Weights of a small image VQ-VAE: encoder width 512, decoder widths [48, 48, 96, 192].
Rows from block 7 of the encoder of a small image VQ-VAE, named by matrix and row number. Rows with one number belong to one neuron. Each number is 128 + 24 x the weight over its row's rms, rounded and kept within 0 to 255. All counts start at 0. Numbers have three digits each. After the name is the row's rms in percent of the matrix's.
After each neuron's rows are labels from the 100 images, of 14848, where the neuron reaches its largest size: "patch colour" is the nearest of a few named colours to the mean colour under the peak. Only what is clearly more common there than usual is listed. The data: crops of objects in photos (Visual Genome).
# u: gMLP up (value half) (encoder.blocks.7.mixer.u.weight, 1024x512), inputs 206-308
# v: gMLP up (gate half) (encoder.blocks.7.mixer.v.weight, 1024x512), inputs 206-308
# out: gMLP down (encoder.blocks.7.mixer.out.weight, 512x1024, transposed), outputs 206-308

u.27 106:106131102151134115162168124138147165138091145120109110095122110067127152106145135113085069153144128145134140155135103093153160130136146095149092132162100149117101158126153139133160126140118148141127128101130171160143131091103145124158105099136092109123153166198073124152156118061109117165116098184112147150178
v.27 114:134154131153115101138159125105123153132135146149154128158136117131126185114087129123166123126122116145135094165113127109145173108100154086180110149152090172092130136158129131137105094148114075117062148127092145152116159123133129086101163143170146097134152144196086166123131135131127101173095093151140167104113
out.27 076:156119095164121138113069100118110096110163135147124128130092135147145095138121123140132152135121138148118150161121149160072153137144114127161156174113137139110134081114124122115105123165150093137137102166111116072112133160127079105119114141132133157138122098117163161134119148170115150171154178071146114114122
patch colour: grey

u.55 099:105163149098119135166109095142154141126109157141150099111128152145124124130102090123116134104138135124125144109143134159132126114119082120109152142120137130109108173117106174119147132130112119155143092156085101098138100122113149123118119102092163100091119130120174170102116115100105102089071124131133118137149
v.55 106:155140142132151082099135165127111155125132128146128141143113132156150129155100119103127091170162115161140122124096101097141162117112149128146142175162129124117145111150098173124104141145127107103099123143161121117122159107141147102122126107097122130111121151140123148139110077131155115160130122127137112124152
out.55 076:185102100158162116110139146098162147124143097105131144137155103081117078132139122137177104154108118119123120187129131082147103143128151103130105094113088114133108107139164131135129135123109130134068124113217141146116136150104150103139126130142087099157144135121141122071103125115132083125142136126121117126085
patch colour: brown

u.41 097:094135091111115148095144175150111104178117135117108111126131147095159100150096144161132152148117154179062141145133113123123128110125145144102079149116115131127134094145185082137150101144157096107153110132120124126146126109105131131094122117122128130130095118145114160142146109154107151137115167121111128158100
v.41 110:095067152135109119115109160126192107127093114103115153137131142128117110102134111166128117106115186103143111148151103135157110144145117147142128122148132146093091100110168162136142111145143165163140120139125141141135168097122138108114139085121105100128116115136094141120110117125100165158134146100140124173133
out.41 099:108154180168115070136127106105114159081130136152142143152131123160139145123159127117131123109151115093112124154131119138129165161097125121106112134096138136123127134134103148118146118169098105101107123123140144134163115140147095170149130131105126132158152151119129162136082119096130083168145106158142091101118
patch colour: cyan

u.285 094:131130115128122119099086141115143118153151160136148143138154122105141093155145111097138092099181176136133124107123139086162116155129116150148136118117126143151161100125148094125115156151122132171134125146167159120146128094119141125123138092130118077124094169148153171121166111152121114065171114131088163180145
v.285 084:112138121109156121117139136149117110125112114154138151138134089189130134159119087115126173152142105113139108085128113088130129099165146147180084148116117122100144148095132091134160109128131135128158167089134158147140132131116121098072092098138142115182097097112168149111135132100117160141141126120111157158124
out.285 080:122119159155161110139144159121080152103113134127102111126110109134128108149159104122091158153098123143139121156146151150114119119098133122132126133098105112098121139136107094125118115096123138103145136094146102155127136133086144106153126153149109153137142137116158123144113158121107096194146157133154097107121
patch colour: grey

u.132 116:161100124113114146160102112144143175123159123141127137136098093112102144150125106133142128129100118142109119159129103150120112096121110150116197178123157122165097127128085154167131118138102117142147086153104156150152075123141142136164142137137149144106171099105133120134165179110156131103106102144116127124149
v.132 093:124112153114133160112135114122146170113110122153126130183129129132173173137104118123144101139130153155175147129111093152135150112124157106126113152157164110080097127140062129137105116140141120093121129191137121144127083122127135142161094153127155082071161138114141113130157149139132127105100105109158151135104
out.132 120:150141140132160082119141135070126145124121126105105120142124123130150114109125124117120099156133121108157118098127133104120148142108157109142124078135106154127140120132128096104112139104148146147066160091168136164128100106175118123102124130108067136147108108145129134093109100105110097135124099131141107124099
patch colour: brown

u.615 110:139098119129138144087124140157114087097116165107140100118149093132136145167127116126134154109105111131127124132164135135106140117165110128103097078114146171120150105114127085146132106071128105095141123133117149116153113104111139094125099134120109123144105168140156135085145108127168115120172124171105125150136
v.615 106:130111090127126154113121172133115160109126122121140160125110110141149135127122141120141107136101145151099132146107123149139129095135119123159096117167109147089142103136186083148133119129097150139130107124119138142150141103110106102104135154105085083138128143109133125126156130141130101117100099125168159152116
out.615 093:094105099147095118140158110131126156138101107126115136141119158155084125127103138101123110104181100105155094132084101106148152117113138126139142178124118147113103182121134140081153098146132138136078146149141147132110130110145110180131142139133133127082162090105117128107128121103123144086108137126137154104080
patch colour: grey

u.418 095:130093125099104090119174098132153111109125080140155177113120134092157125090101130116118165105131132124141116129085105096146111137168096155132140101101139116129122122104124111164115147132139116142174094098120160121096143138138100113108137143143123169126144111132188122109096139097155110136066149177125107149099
v.418 086:126183176119122112120095138120114099092147172120156145109129133142098118186102160157151121140154103088098159141115133098154159093121123165126135170108181095092152134187100120107151154137131120106103122138142136123153117185109155094178108153142140155108141108145112137159161110138140127122130108140077154084128
out.418 081:135122130141161138153121139154119095162143107127103117145079106149117083162130114132104138125156109101099130152107163124125146069103188113164147137137161108132124158144127096121150100175116077121097156165137114118170162180149119115167110137171161096123135100139125131114151131133158142093133143118106140137179
patch colour: brown

u.306 102:122123148104135090144105115176148100140099104091089122117166130136121153078106119118109144126105126105077115142060118126121100144138158147078088114105116161111119116143125115117143124148133150119150137144122112093150141171110152144162127103131101074157166156131116109168149163119143114129124179153156113139116
v.306 100:153091108124126129133137115127116164154111118113095138120120156125158151117153123092149127142131133095143092117087126129110145156141136144133119095136140172109143112141154128117117131115153080143112146141142130181160139113078136130150134108132146106135133146128090138151136177087145088125132162114099165150117
out.306 083:129177122126106122120136110103087135138153125115123093112102127106124140140095114153125174143134188112167136089173099122115155089138079135163154163183095096136136150092115129121120119136135166129164117134136123140111137123161098163096127169112166158104104129129129134098110137120122153127133153104117122137160
patch colour: grey

u.372 100:164150155108118129133078103165162161122120150120137146129134107163089113150155134161097082136149109115075114138172168136125157132114142159119134112120149201115106121121183125096109107143130141160154103144108110157152130162104130117117167160097142109131170133106121113145123097186140132137093131085131163125122
v.372 103:184123133153118148111102145140139185152137160127100173084153148176060123142164099134152130112141156146117109123117122140147171095082100135120109166103148168056139138117150124146135114159137104144147168129127132102131161136074127140103136095129164095100118145138125078130126154138166081140137121106137126129148
out.372 087:107112101125120088152169128130087122116113129113170108162109132101117132140127120111119110123123127135082102129136131141147137116129133104125112154099160125192160109144115090135159131104136162143131137092087169126114130131133178123133088099150137118127090089115156121110153140109141123147151090157112182138108
patch colour: white; pink

u.530 125:101073144112123090086099081148150125110117125130127136100110159131132132155101163134123141137086158126167155122143153126105160145120119121128139107138069132150157106122126139158144178141136146122128119143123170099114097126166112129154123156139125098128125120107126127137144124114119146116123135172118086122125
v.530 115:113150133111131119117163157122115164083150127141135111116129112084105135129121156095130127115142127171140092141155105129154111144143114125112132113131144132108178144132083122114159134118143099169115134158113143137164110154164139148131096097155113126154097123119118140163091113121164153139129118122125155144128
out.530 103:131151153161120129129104164149148123124090145162145109127131113130052134139120169113146129114148084125129098116118140108178161157148118182116160148172150147125117127137156156136104143104127159159118147137115154150152133113086133141135116121134128118119145147113091116100143079156127177089156162103110124158135
patch colour: brown

u.568 091:178145144117140171086136111092182119136148145145137114131156153101168115118147124173098133116116182107160145105163158077148147124143114138132184144113112140155093142100141101123142096141138106105130140132135085141152140120120107161105145173159144159146133114121126093153117137098167167162134135112135091143132
v.568 102:138108134083127146183128126066139143132113161118149141164122123144129137145160143131089132145067153108105103126147122087138136093133135108171145086145158172092145116130125132094143106155141109131104156123154178086149128128137190182083103155156131146162124114119088110142161112141126124164117100115148147156138
out.568 078:119104116123093139143163118160139109125123098112116129133130163121128132120120148114110141111151089180159093139096128124167124139136117156116109133109091144121147164138094151102114125150100154160148136179163111089080162120141146120132128080142138134119131175157128167112109170107120155110098144120131098140143
patch colour: grey

u.545 099:137155116149146116133110110140099117094109161104106102153108134118136089179123101116128132147157134092117106122147144172097157161122143141130127142138139157139174150116136159145138118177106115134112091173128163134123125096132116139080072155099138136133096122141114170124158137132117173158082130128111104119108
v.545 099:130157078096103173124095153097160126136122147131142119127138147123115119126150165113135162100188158159127098137116140088124112119122119135125135105200130130098125136172151105155133113110121107164152136157119126134167112101128150158150137122158098143108158071153120139151110134154153167156111132134123135152119
out.545 084:078121137136157099142123131116191105133120144138118141103137129133142194121125171132088125069140126127168103142116163086133119081110132126141170107140097116088171119127174101112128147131168097166145170145125083124129121154119153133129162122093109171109133099083155132151114124164139176083162096118095114125099
patch colour: white

u.116 094:141102102119103102139138126110128134108069164105108112134116149120122116172137092126119149130097111114149122142121107106145131150134131106131124079158109143114106110170131099169111118128147111107116098110137136130108170090148095163156121153104078103130159084138137124116163096066073146139147202143114118172120
v.116 106:157092088106160088119113108110151130126168171121147126136177154117125136074100126125149138167171100081163116095137154118106092117121091122144132119088136156171143133158149122151120109093145106125170131128089121100138131109138161143121152114150121086157127080158116181150139107162143126140124139140150102158187
out.116 069:107128149074156163127125127140186130107139126149155135150174141105156138140110133117147120089109159162136131148108132125132152129128164116125125164104156088097139126150144124108155117098118140169085128142155051096143145146147162140114131175103131158097136101111109117138086099155150112119159081094150078151118
patch colour: white

u.621 095:088129073153094109085136108132076139131124100107151115124154168146116130137103158091106085113132153103128110140140120123068185100184104099117115157111138147168175120102074135147140120153119091144136161089134086084127108107132105132134120132135156150110140135132111090086119148131130155157135134120089165168140
v.621 089:125098082112112158169178104143137123104089140099168155120139138111121147118162099181113125090140142147104082086171123133110113168174113110173169141100148100149144115111126119122063136101133102163135102070115123149104121116114136146120117147127129139110162120101120126126148138154144135138105150110118122136128
out.621 112:121101133094134146120136103127158101120126132080070127117101116154140134117134081169095118125173144108091137117121138157150122136069106157138111120144126120084132138119141101135135075128166131152140086156114142142093124149123092121121144149118127129145145145161135136084141147139112134120090105139136123112121
patch colour: brown

u.609 103:131122123137108095131102137109163161075116160166137106154160113086132155112083147098118138086148112128141153118101127125111127149138171120158100147154149096115108185129088096093118098140150122116119161095169106130144115121108153144161145161157116093140120147092097109155130128086138101107099135118144130118118
v.609 088:147111169136168144119093137097140135145127117141130089136119085145129103096153159135115137151124144159099100172106120106117128107137111117142131123117142058143153149103121143125078120126109102101143149139127139134163151151083107087144114127127092126154196114093120116127120143103117136136095122112164149123107
out.609 113:129079172155136134123127109133066150183134105127102121091085153177129101129150094155143140177092152117109143135088125172129140139150107148131152089088104165141140060121158132127117154126119136156107148147081163103142182128159099145137127098091096171122107133181155142123109112175116143145147157151127170134114
patch colour: grey

u.753 094:152127157120129089128097151074127108126154115120097136148109121121177084133111084121180068108123139144134143130127135113139116128132147130124149108084098085105113138148139104170115095128102135136121109072148147211100138058129130193082095125126106088101123119111142122094096132131067043100129136112113089132094
v.753 099:120138115109120108139142111158112118141134126110119147149148142137134170137113111124119114091167084159155133114121104130147170118115139141162093135093172133105118106154150147093159174105128110125184169096093099151062117138124128135124115107106127117096110110125156142129135134146149135125118132128130140098105
out.753 117:107112109095158127112144128119157129169141165145116106120157141137084143112140140095102133197131120118128168149114133138149078121113156138172122138150144125150122158119126100092121185154127145131114140154124096079103117154140136121198177154136162145146093125155125148135125100108180170135131114111127187122123
patch colour: brown

u.286 098:151084108104118129163171149118114109129097128143120135142144161073126115090153132134138167115132149114086123120102143158138115154112148115157162152132117098139142095075115130103129114153123138143108121144106133101190114137145146090122116111152135187161126118121156171142089129093167129125169119156127156146121
v.286 094:122173157139086151151104086121130146153150131119151115115117107195148209090128138119120106173108132132127124132142167151124112101200127093087062109142126105094101100124161141122072130131157140185144132132141097144109085126124102101092169096171130155122161149125147130150157120171149148143125127126139105132114
out.286 109:099156185127147129137125105124144142102114147125134143150122140149145145160142126103165117165117168137147136152158124114139140088140135131094109095135124159100173118184124159154115125114127122153106134146152111137120178133082112139097163161095167084092095149114124092083187138156160124123156084079142129111149
patch colour: white

u.370 094:109116142067116126120142116094143104142168180106113138116115107128104084029147098107158154109099101111176125117140093146098106121143132119140106082104082126150168080132124117136133142097109128132125131142141150121153124123140173104162116142157119113154134124150116119177145154151130141130129083175164113106119
v.370 112:118111094122162144194184101122134132130135134177161114158140166155121138138152128131102116143080126165144159130120145145135099116110142172119094140119128148161134119149141176115168138124141190105147140098143103133130108118114118176115093161156190109144158124105135138127134110134143154135130120170126140133163
out.370 061:149172156125116151152095094123085119129134110059159126128160141134139122155110155152082097093151102139131110098127188142129108126127147165089139132158148141130136191147127180111153154139133151123142143097128126122119099090154132139100149132106104126112099110121143090128128125127141132130095142109121156128119
patch colour: grey