A small image VQ-VAE, trained from scratch.
Model: 13.9M parameters, 48-pixel images, encoder arch gmlp, encoder norm rmsnorm, encoder patch size [8, 8], encoder layers 8, decoder norm batchnorm, decoder activation silu, decoder widths [48, 48, 96, 192].
Training: 14500 steps, batches of 256.
Rows from block 1 of the decoder of a small image VQ-VAE, named by matrix and row number. Rows with one number belong to one channel. Each number is 128 + 24 x the weight over its row's rms, rounded and kept within 0 to 255. All counts start at 0. Numbers have three digits each.
After each channel's rows are labels from the 100 images, of 14848, where the channel reaches its highest value: "patch colour" is the nearest of a few named colours to the mean colour under the peak. Only what is clearly more common there than usual is listed. The data: crops of objects in photos (Visual Genome).
# convs1: first pointwise conv (decoder.mid.1.convs.1.weight, 192x192x1x1), inputs 0-191
# convs3: second pointwise conv (decoder.mid.1.convs.3.weight, 192x192x1x1, transposed), outputs 0-191

convs1.117:156142112148110139136137134122138123130116114151127113176100114129084131130136133106138110091137135143192101136153068130151135133102108157199044122121163131134135149148177125158132157167117142143118152126149146116158058175125161151117136129146142129068095148124082113125087090122119146129130144097144144202127124140122127060122130140132145132124129126172140154122135117153121127115117152125164132132124112098140128125110141149126133130105106162146131097127111124136117134126129132127083119086153125119130099146164127108111122135097113142137128184128073106111137101169126115112
convs3.117:120085101103142129086132169122123130132125129173124107150119125136117141112132127136134121096122141167112139133151172123125123145169094167111136145137168061154079148147124127129154094110159141146080133117112153161143100103110147173104126086155125165124197141165163120168120094129102164098087149127117123146142113129114105094114132138126143116112108138126131158116128095144081110149130131118138082086180130148123131152097154117126132155105127134084117131146083111109129106118128072069138113129106128130090129151104105129104114133112110098140097133140094123094127140170114098092
patch colour: cyan

convs1.7:134136157123124108138125135122108140096161123148143150093145141107170123146131120131113143143138121126172146098122083141140094153159092129173113123152136126151129130137146132128132119130153104119116099111109125105132127146112164142115099095093118120161144136119138102110108195113151096140146129118166101121169093138150139118088092150118134099156122116129183142103116174106139152099141147150112136156114122156108147052143146087133139112123121122075155123103137123146115099114188146157120060089109113154130076112134164150109109122103122140100125171118172137098161111183159145114
convs3.7:118093111139164153102093125092078122151146132103124131089117118122156168122149069176150145127099105115090132118145115143158150138122130136121110129113151117104145095157144080145108114091145114089101115104149108143111126160109097105129127109125100102092144120122130164144095113067110158155114085123150062123133160126131119140116125125130116124125129106121147117108116103153119152150123141166086125115109128117113093073155104105133119115115109122122126073097097077133116108098098127131084125086159105120144153138121092124109127145153106061143146085166173128121125118102108129129
patch colour: cyan

convs1.80:106135109089119121104145135119130145101105167183149131094124138141141111159153075154103178124178130127119092134118123146136132123117140128100124145097093183135107138121115110139132106136159136110094136114151166144152153126148135136134116136111143118135115100148064119114141129103143102094106141108113114122112172131139154096142121125130147101142169157148134106118137075141199144134115144096125099123129122124130115095096183124068111152130146157118130119082143061153169184135103144129159127132152140115116095093084135107122107072134130140141134136153153128152107111094091123120
convs3.80:114154125131142107175104121128111135150096118095148126156117122166137142103103097152133103145150093167124108185113165176160100127098123114078168149131149147156137100143143101126117089101132156147102165113109133105130127175114148098138160137097143118090142127100134093121131136141142136100151125124091112133112140194148144117093159089096118160139095106101109097137136102140119130112134166102119128134117106096090135144153169150161157134100151195148145134119152162107133141116162171161127150111108112150102114174119104102142145092139083125094152123147150123117151101132121118126
patch colour: red

convs1.85:175134102126137105170137129139095132145114166148140123103097140154130135107152106138112110151129083112120147045099143107161158157107131134129082142141127129152155109114107116146109141139195188162107117128170069095161107116094132135135149127101130099159140140085086148122125144164145133112141131116088134130145160133112118129153124125128148132119130145110095114127107124164139165107094096112116132171182162127116146132134135141115128107138126164125119147115091158098147168136140141140136158093155136158139130146125084107111150094132124113137165152173159152170173094113124125131
convs3.85:151125119142131119137082145107124133134133092127118102162106104127144139171109137120142124151151115088137167125098146138091130110123142137122143134081174115138109135159071137141151087152103138119115156124143133155103098143131080140151140131126100113101158119127135119140125152141101183119130087083136128140093138133108154086140147118169118142140141131156110153130085088173085150097131146101152067156161105138084120162152123087141134135141080145107115119138125109155129115173122113120129137153118138115124107169089093179106132129079138145097154129075168130106145166153152128139
patch colour: cyan

convs1.171:129075115135144112103115179134134142086117107168091106094130134123089105104155108128198115154120129131110148135127140137095119191170148122087177144126143128134162143188152126115131125100120074131141140149123120098164081078116096101143147103138118141156085118144095128150161152123158138110178133120124113117119146120133135173127127101111150143135144119167095106128155080150115107118136121134132075112153084169126160093111147117089140136108114118128133110136091125153107133133127106140154136119159134147151128123141129165129111133174152088145100110111094160147107119134136113112
convs3.171:150145106154114079161139156121121126097083154144153141116089125150106159110087148106137098132115118091142102187167094161076120138141163143133134071103097094119140140155169141147135126133149083115122112131107169140095164100121088175128149152129145144146116126132137099128157145138112111036128134135124130142099143144141172114109128152119133144168158159143100117140143157145085100123161129141131137157139089140137103137132132083122160142150118163136116126117151095126142162099119176119136141108175118127117140152141143142113142160081106124112118105138150146155128126121118120096
patch colour: red

convs1.39:126106133164176126091160156115145139134145138154123136141135111102098123121127117110117098114139124113092146110123126166118159147124141168122104070131128089108115114175102116145125113133160143110141093119100201112134126148150149083149103176159132133154125098129135105126123141175098119097154148193145107099149140153109120140163113159087144093085143126135117139159148160105099178104116112114143078122141123128108097162111156117133108113074152108134099160124135103141133116114118152081125142110160166134173102122130091137119101116163141075138120142128119110109116160130136147160
convs3.39:129127075103142158139120150121098125094149116092137121120179175134095092112122134125089127145106133153157153110100120137121130125102151116182148116153145179139187163157137121147086126110136172153104112115136133115165129109091108125181144128152118139108135146116131143139094122121135128167129155135116165142156139132178152125125106115157118152131157110098113154112079123116169159120141169144128141085119125104130129148124156079115099164203128117157133107162119109124091119159134115146147135111115106129189135085135150150118133136106126139124104136133093112147091078111125122097
patch colour: white

convs1.45:143105096122143113129148161144131148130145083149106114091102119138116146109130121161137097092112137159157154112114124107123100105082151129136111159154104128099106143163133116148164124125143153148162158127096076176117139120149139139176121142132063174123152130113109103138136141146120114112153116149138123141094087139146155107090177111120121112117092115200115098090142112109086096140135118096110140096146125146106106158147123135107165140129121120092128141107129128146117126169095126148166108098118149162128113124101126192132144089130115081139113117085071139128087144124137112153
convs3.45:140143151127129153124127135108133109123092121170126104072106149120104087122096143156104145121149129124114183136129147146125118119159068095146148124082129120102118157131101116101157115129093149111136088131047087105099179186111089126119134109123137116093118141147131136126138111141109148070110125151127121115128121157111126166091123142113144127101148108124117146097120107135111154118134151135158098129093139089174068106124125121111088168149112093138116080108152156172101128120125131089130127143135136140178162144092128145158104118133090145112144141133112084108122149115122125150
patch colour: yellow; orange

convs1.24:148098054121137085143167116127134126070144156159144099170125132132131121107144106136150103125119119138152116166156091150118134104149134136116122128141118136166129111127119084144133124151147159138124108112141157139147120143072113107167126067150132130132083154169162144127094159141157130164138185142121103138128158116132174151145086135127159126106118171123135128143142097109126102133142068118135151154140109134136132135093110138109173146122156138110137103097095115132134122138113115141092132109121121097102100137150113126153076125203142127154128137184135121114130072118158145132
convs3.24:129123124092114127117103121145146064138152108102101133146105106169127132146123148132128094112125101120104115144140130147109086148119121132097152156151141175149102104098123134128115102152159163121126128178105106133181151182133085101121035124112094157143133130120143141104157150125140130174101153156166132116160173151111156124127142151143126081106125146113116099158135149147115139119142129084145137141157118134109142126152184168109129159159136173132130114144121156185150155150136134146073127134118114121136136108155108103131130136113085178145107122143120110134158161147122153135
patch colour: white

convs1.13:129169156142141140121152127093082099099150113124166103132139131142133137152131134121144114082136113121131137131129103091124105159108172135136144086121134095153182111144128115139109118149128132167142102118103130087161135111093132141147074125111111134117142126111090133159165129119154126120122200061133122142135179112110143133072083113144121097147140158117066121146108119164120108128148101082102175177126110116095168140095096113120097142104113120111156138120062129121128135081142147153151135144121130129102106144162140123133132120134142146133100155113163103129122115134125159095
convs3.13:117096153133127155107165134083099151146130099139138132123077129145126107105131141130107138141117114114107146110135122148123137124149110144118146142166111136118134101087165111095124132122137171124141081112173103135131141121048156148110110114083120136098140118151161100159141152128153146178130162167111171103149093116177107134158125162136145123124098111136166123165135121106101138148139163069123121108118144152100119120142164115107106113124136140142152114129157134094154187105126132155125139125113102125113114151145167130106102181111109123135211136144176117118152141097091121146
patch colour: white

convs1.121:140087077151136109136155143133151170145128101145097168161088115139076120145136112151137105126124183116122098120110162159099165139121144142118077126122159121144122127113120099151152142130152157113123066116141186082111133139117126110112126161153128145138106139098111129130132117127142153141157075156144134126148155122129132156136153078113108116090112130164112118142118116139127136152158081144167138167108102106113112155111177106122164124125123144133091175185089124097104154143129108131113133131175135090118132126159128107123108112120165119126137078111127142107155131111182134090
convs3.121:129169110150150145100129109131104158081127124146159151150083146138119107115116131131143166146109120107148110125102135129109073113146117106170116098141132162137101107130134122152088128141126155092100097114141096145139163146096143130089141155158089138116094131149173087160092146106102114140158138115130153101120167136158118121122142163124145131071143081150097181142118078141119160154162163177127159176114144099103126159129155140138104151111107157163136130114161164149139137137135074085138120089111142133112154141146171123123134119127136105146148125128075134137145139132136143093
patch colour: cyan; white

convs1.136:122146108137105151129149132128075141105111138120106161189098108131131149147140146153121127111193105148135090115127076141146120101111182106166097129131158130130104111136100117089135130176112134171142153133130120099142143163117117109116161125162114128202134142137142115094144155145093175141139095123134166200099138062117101088131127141143178151115111136150058121116136138120129132129106127136127142131160133136142130162126118122151135145119161132146133136155121135104104120148133089149116101161097109113110127157145140135109091139098140160103129122121144099101108167126173126134
convs3.136:129120115111100071130140130137129099100131105108102124089109145116122107097100139118159125118102144121102146074130134123114133145144146129185095130095146113128122120126101098147134100145167072148097086137125139135116118127126139133113149133158073162121111145148102116143120121119136126096128139136120130139145145188139180139081085146102161117122149121132171175084146176163109132149130135133113139094089103159134150151133147141108173120110177139134150127075122119106148146104159115123140142052126123161116153134091101078151159119114130163138090154141135143146114163109120107123
patch colour: cyan

convs1.73:134085094115084124130149101156159108216097127121139129139133118149132136108106142111143113138127149124108135151127129145119115111133122126171137124151162121133073142114079128152117145108150123140126129148164111135136068146137079121139129111139130099109127125102132095112093142140094135136145134194117155157159164117120124148131123125128108108124121125168196125138125136104101116149160113153156133101154127116180139139130175131118129111168116128147112131115200086114147146167157093094120167171143172130113119100131097113151128158134162134134140126174154166098142124103093127149
convs3.73:111126139119167101108158126121135129117132078135138155157151151161144093125105113134111085168139168124105151156093147136127106107135109132077161184128114157120112117097151102155128149134123152131127115109126158121145120095101089162102102149127136144129167103131147132127174134136080109159152154117151113121122117067126121150105142153117156169146128119159024107155117135135129123149132150126142120119157120132139081139161110129111109123156128109089132169170131175131155128138088150138136104158118162109145172102156183120136123150129157097148138118124119111153144154133107151138
patch colour: cyan

convs1.116:142100158145105147110095140142153120153125090115126131100104118109174118150136151098113114108135133144089125114164127126117134086100185111127105114124098128117119100122118096106111139140074133147159142143164126123124107145115081140131104127113144148157040102155163134121139088102094127118134140141102087141101145115127170066107106077138165098146194141081108129161162061121145109146130135108134103123109121110133116121104150137132134133116138124139097076144138139133132126125124143112096158122162130102147100158133116141131130144092153121110086119160154116083130150111097114131
convs3.116:102132128139142173164154148106123171122122133131140113103126100092167139117197104114142140136120173079136117105132163133154105107101149138179129109129138146174091155132126134171096131173106112109093135126150111135143129120105148152109140109105088142156168136106148103138120114122106097099133142132098099147134138150142108193101135118117138082147148115105094182132174170091159151108173153133108087132151158126117150099131071140148155105121170126126141100114107138117103138107178129138143106119155089128141101144102110132116098131129148112121125129142184125132157137135125134117
patch colour: red

convs1.63:111139130153106171141130120100162124133127111104113136096169144143164157123100127138113143047154084140120115119078184107134174136130168125122138128096128117107119127133096124144128124139154144108103155112095125089110181122147119219133133107135121159114131109156169139080144120127137122107129167117137135153121112153157159101124142082121111110131129162151142165106114084115142113123116104155119118135132060128143146122097064141138131096129104128155129151133129149124129133168109128118140134144099114122120116143103113114104143090154114173134162115162117085182123128138115126144
convs3.63:122140128116130123108142103145095163155100144100151125148143167128098058147105132134119118078077115110138151142092155117130060119157120147155113074142135159182117141123112114138142136159141130158162132091101124198114111129142128136162140131148119155124130151123118138140105111120121136134178120161110148121151089116102089140129160134114109155138099154124175147138103124133161056115160135141088076169120144114148130110147124118131173126112125129112136158141114172088161137161102099112145145138139121122116143132140145095111143168096147113159078107150130127127138114148117140125
patch colour: white

convs1.163:132143132122122106133102148123122161169118205136149140133150130176097132127150181124138086145154175094176141148134106119174126138141119105089085120127144126107099098090149156167096094180146145131143097103138115125119112116169126107084106130131108129098152110115152149129144114108155129118145119135105154160147105108138150120134107146113123127134171127142175135144111120122128160102139135107135126103141117080157128118128137152125161118120119102150105143115148124121136085143097136123147158133130103127128110109146175119073137089116186120100105113153136116136115120108046119072
convs3.163:145125102136110162153118109076119167129124073148135158152091097132142096110127086116111146135126080142133139131123139121112190125108124135119098102132115133114137136116140127141166106125110117151119092091137134132112161146128132102152135133106138137094123145101133091139112095086167177143154149098155137158162160117112148189126158125135124164137088149143114152114149152126151176124121149122151152153085089107114122138134140081136147068076179102154163124130180123117103184144149109151128127156113099153110114122098152099110129151121129173099127124100140133154126147107136118135
patch colour: white